{"train_examples": 15625, "text_encoder_norm": "layernorm", "text_encoder_qk_norm": false, "text_encoder_drop_path": 0.05, "learning_rate": 0.0047, "weight_decay": 0.2}
Rows from expert 3 of block 3 of the text encoder, named by matrix and row number. Rows with one number belong to one neuron. Each number is 128 + 24 x the weight over its row's rms, rounded and kept within 0 to 255. All counts start at 0. After the name is the row's rms in percent of the matrix's.
# up: expert up (text_encoder.blocks.3.mlp.up, 16x256x128), inputs 0-127
# down: expert down (text_encoder.blocks.3.mlp.down, 16x128x256, transposed), outputs 0-127
up.87 094 [ 65 112 127 157 146 101  95 125 105 127 144 133 138  86  76 128 129 124  82 129 146 142 128 158 138  94 137 149 136 123  99 108 112  79 118 118 124 156 140 112 133 123  67 134 129 117 173 112 114 118 124 158 143 130 125 144 123 123 149 129 132 156 155 108 144 164 162 147 114 129 119 118 135 135 159 100 121  92 113 131 111 126  83 100 127 114 134 148 146 164 160 105 167 110 118 146 115  81  99 146 130 109  99 148 158 159 127 168 124 169 130 131 141 140 146 103 116 130 105 104 117 111 167  61 144 192 107 131]
down.87 102 [117  97 116 127 151  93 105 127 145 154 114 104  71 154 186 132 117 114 106 129 121 153 160 199 106 146 130 136 137 128 132 139 152 174 138 135 145 137 151 138 121 142 126 143 146 137 143 125 148 123 129 110 140 104 144 125  99 157 170 170 159 121 105 169 150 174 118 143 101 146 145  99 148 100 115 152 139  95 127 189 112 104 142 113 110 118  85 147 124  96  86 166 128 163 117 134 151 135 122 144 143 159 149 119 132 108  51 158 120 123 152 146  99 116 127 126 107 106 159 129 139 101 122 130 137 154 107 121]
up.88 099 [107 147 140  78 136 142 136 151 109  74 115 110 150  91 110  81 160 138 128 127 112 112 105  34 102 113 145 118 115 147 113 106 127 133 157 132 157 104 164 113 138 162 135 129 161 174 137 125 143 123  88 127 128 121 109 115 149 101  92 108 129 144 120 162 153 112 133  98 136 147 109 128  82 124 122 105 137 113 106 112  85 135 148 127  98 166 113 130 141 138 134 107 124 131 118 114 100 124  99 185 142 137 111 101 101 139 138 156 129 135 141 145 156 106 136 183 127 103 105 147  96 114 103 120 136 158  96  82]
down.88 096 [136 155 115 155 102 133  99 112 159 134 131 149 129 166  95 149 134 143 150 131  96  97  87  96 144 139 144 157 103 149 140 152 103 144  97 108 114 125  84 132 114 109 152 166 158 127  96 152 124 136 145 114 132 143 127 110 126 113 120 145  95  87 121 109 103  93 110 142 126  76 145 118 160 142 136 128  73 135 143 102 139 149 139 122 152  94 153 107  98 116 134 104 147 135 133  91 196 126 135 131  85 110 140 145 144 140  84 151 149 103 114 141 140 106 130 107  98 114 147  97 165 137 144 125 129 214 155 135]
up.89 090 [ 99 148 127 117 146 151 132 152 105  83 117 124 158 107 110  75 165 131  90 127  99  94 127  72 103 116 166 128  90 139 113 116 117 135 157 122 175 118 175 120 124 149 143 149 157 141 126 139 140 128  91 135 128 131 110 128 145  99  94 101 114 159 141 191 159 111 111 110 139 128 100 117 108 121 133 102 141 102 129 122 101 126 145 123 111 174 118 137 153 137 125 104 134 109 120 108 109 129 103 184 169 140  91 124 111 132 156 150 148 125 137 134 147 119 133 174 132  78  98 160 106 104 128 104 132 166 104  76]
down.89 093 [116 135 116 156 120 123  98 105 157 129 140 142 124 169  96 155 134 142 147 128  96 103  88 130 155 170 143 159  95 165 139 137 112 150  98 117 128 132  89 145 123 116 161 152 154 128  93 153 129 144 150  96 142 130 127 105 142 125 148 156  88  89 119 120 122 117 118 130 108  82 160 119 161 137 125 132  72 139 139 124 123 145 144 125 147  83 150 120  85 129 111 106 148 137 116  96 201 132 119 131  90 114 126 147 159 146  73 148 133 112 119 134 141  93 146 116 100 120 160 118 174 137 120 105 130 202 154 129]
up.90 113 [121 106 100 177 101 141 130  86 127 115 168 102  99 116 113 154 140 120 131 143  95 121 175 107 123 122 143 123 206  99 130 177 125 105  95 138 158 118 145 119 109 117 126 129 155 138  90 103 111 117 125  90 140 121 105 152 119 128 144 125 121 136 191 119 115 106 127 100 114 141 136 170 148 141 126 103 107 158 133 181 138 105 102 136 184 106 157 123 145 113 108  93 147 122 144  78 171 131 121 138 136 145 108 144 166 113 110 146 153 131 101 126 133 136 114 102 152 142 120 106 120 103 125 111 127 185  94 110]
down.90 094 [152 125 101  85 153 127 128 133 114 126 130 125 130 116 192  90  95 120 138 125 144 193 198 171 109  97 106  90 108  86 103 122 134 131 152 141 109 127 144 113 139 120 140 130 153 143 118 120 140 120 162 130 120 146 104  84 125 158 156 120 145 176 123 133 148 165 119 131 109 148 111 107 144  96  99 130 191 110 131 138 106 156  93 116 118 146 103 150 142 107  83 140 129 142 159 113  71 112 112 140 156 158 160 116  96 121 108 129 107 149 144 152  94 101 103 118 114  99 129 134 105 117 136 126 116  98 120 141]
up.91 089 [ 63 126 132 164 143 125  99 133  90 123 126 123 145  91  97 108 126 178  85 134 130 103 122 105 128 104 132 147  98 128  86 118 123 122 135 104 153 131 115 106 114 127 104 122 144 145 123 118 112 162 123 134 132 125 105 116 136 148  97 123 147 134 160 167 137 126 115 121 111 101  99 119 124 132 143 112 150 149 152 169  94 111 125 115  72 135  96 146 137 217 152 114 168  95  96 139 100 116  85 157 151 110 113 133 132 163 117 166 161 125 115  97 149 139 151 131 117 101 111 139  78 111 123  77 137 148 134 109]
down.91 089 [137 103 104 160 126  97 109  98 146 142 146 129 108 182 141 162 124 145 118 119 104 113 129 169 143 165 142 145 114 144 142 137  91 177 125 108 116 131 127 152 131  95 144 185 163 133 126 142 142 139 136  96 151 125 152 121 139 152 151 150  83 114 129 128 146 141 124 132 103  88 133 106 165 115 109 122  95 100 118 144 133 125 140  97 139 105 109 110  98  99 100 116 143 142 150 110 187 101 122 134  88 143 143 134 146 124  67 171 108 112 159 155 113  90 130 115  88 106 159 111 163 104 117 128 150 193 119 117]
up.92 096 [ 85 115 116 162 154 117 104 134 103 132 144 133 143  91  85 114 124 125  64 133 142 129 145 169 131  80 149 154 119 121  93 122 117  90 121 123 145 158 130 101 134 126  76 152 139 109 155 116 118 120 112 157 141 139 126 151 128 133 137 124 139 165 171 116 141 166 148 145 110 132 112 112 142 129 164 105 137  94 129 133 120 124  77 113 116 113 136 145 148 177 139 108 171 116 119 137 106  90  97 139 146 104 104 146 148 163 118 177 143 153 132 122 141 129 136 110 122 125 109 107 112  99 181  68 141 197 115 120]
down.92 109 [104 100 109 134 138  83  98 104 133 146 116 106  74 152 165 148 114 105 100 123  96 142 142 205 113 160 118 135 126 135 124 129 147 160 135 144 140 130 150 145 116 133 130 135 126 129 134 122 144 112 118 108 136  96 138 120 113 159 165 175 150 117 105 164 152 171 121 135  84 120 145  97 141 102 117 154 104 103 129 176 116  94 139 105 103  98  95 147 114 100  80 154 125 160 107 134 167 122 121 141 129 143 136 113 146 106  47 147 106 127 150 141 103 101 127 120 101 107 169 138 146  91 116 123 128 144 111 115]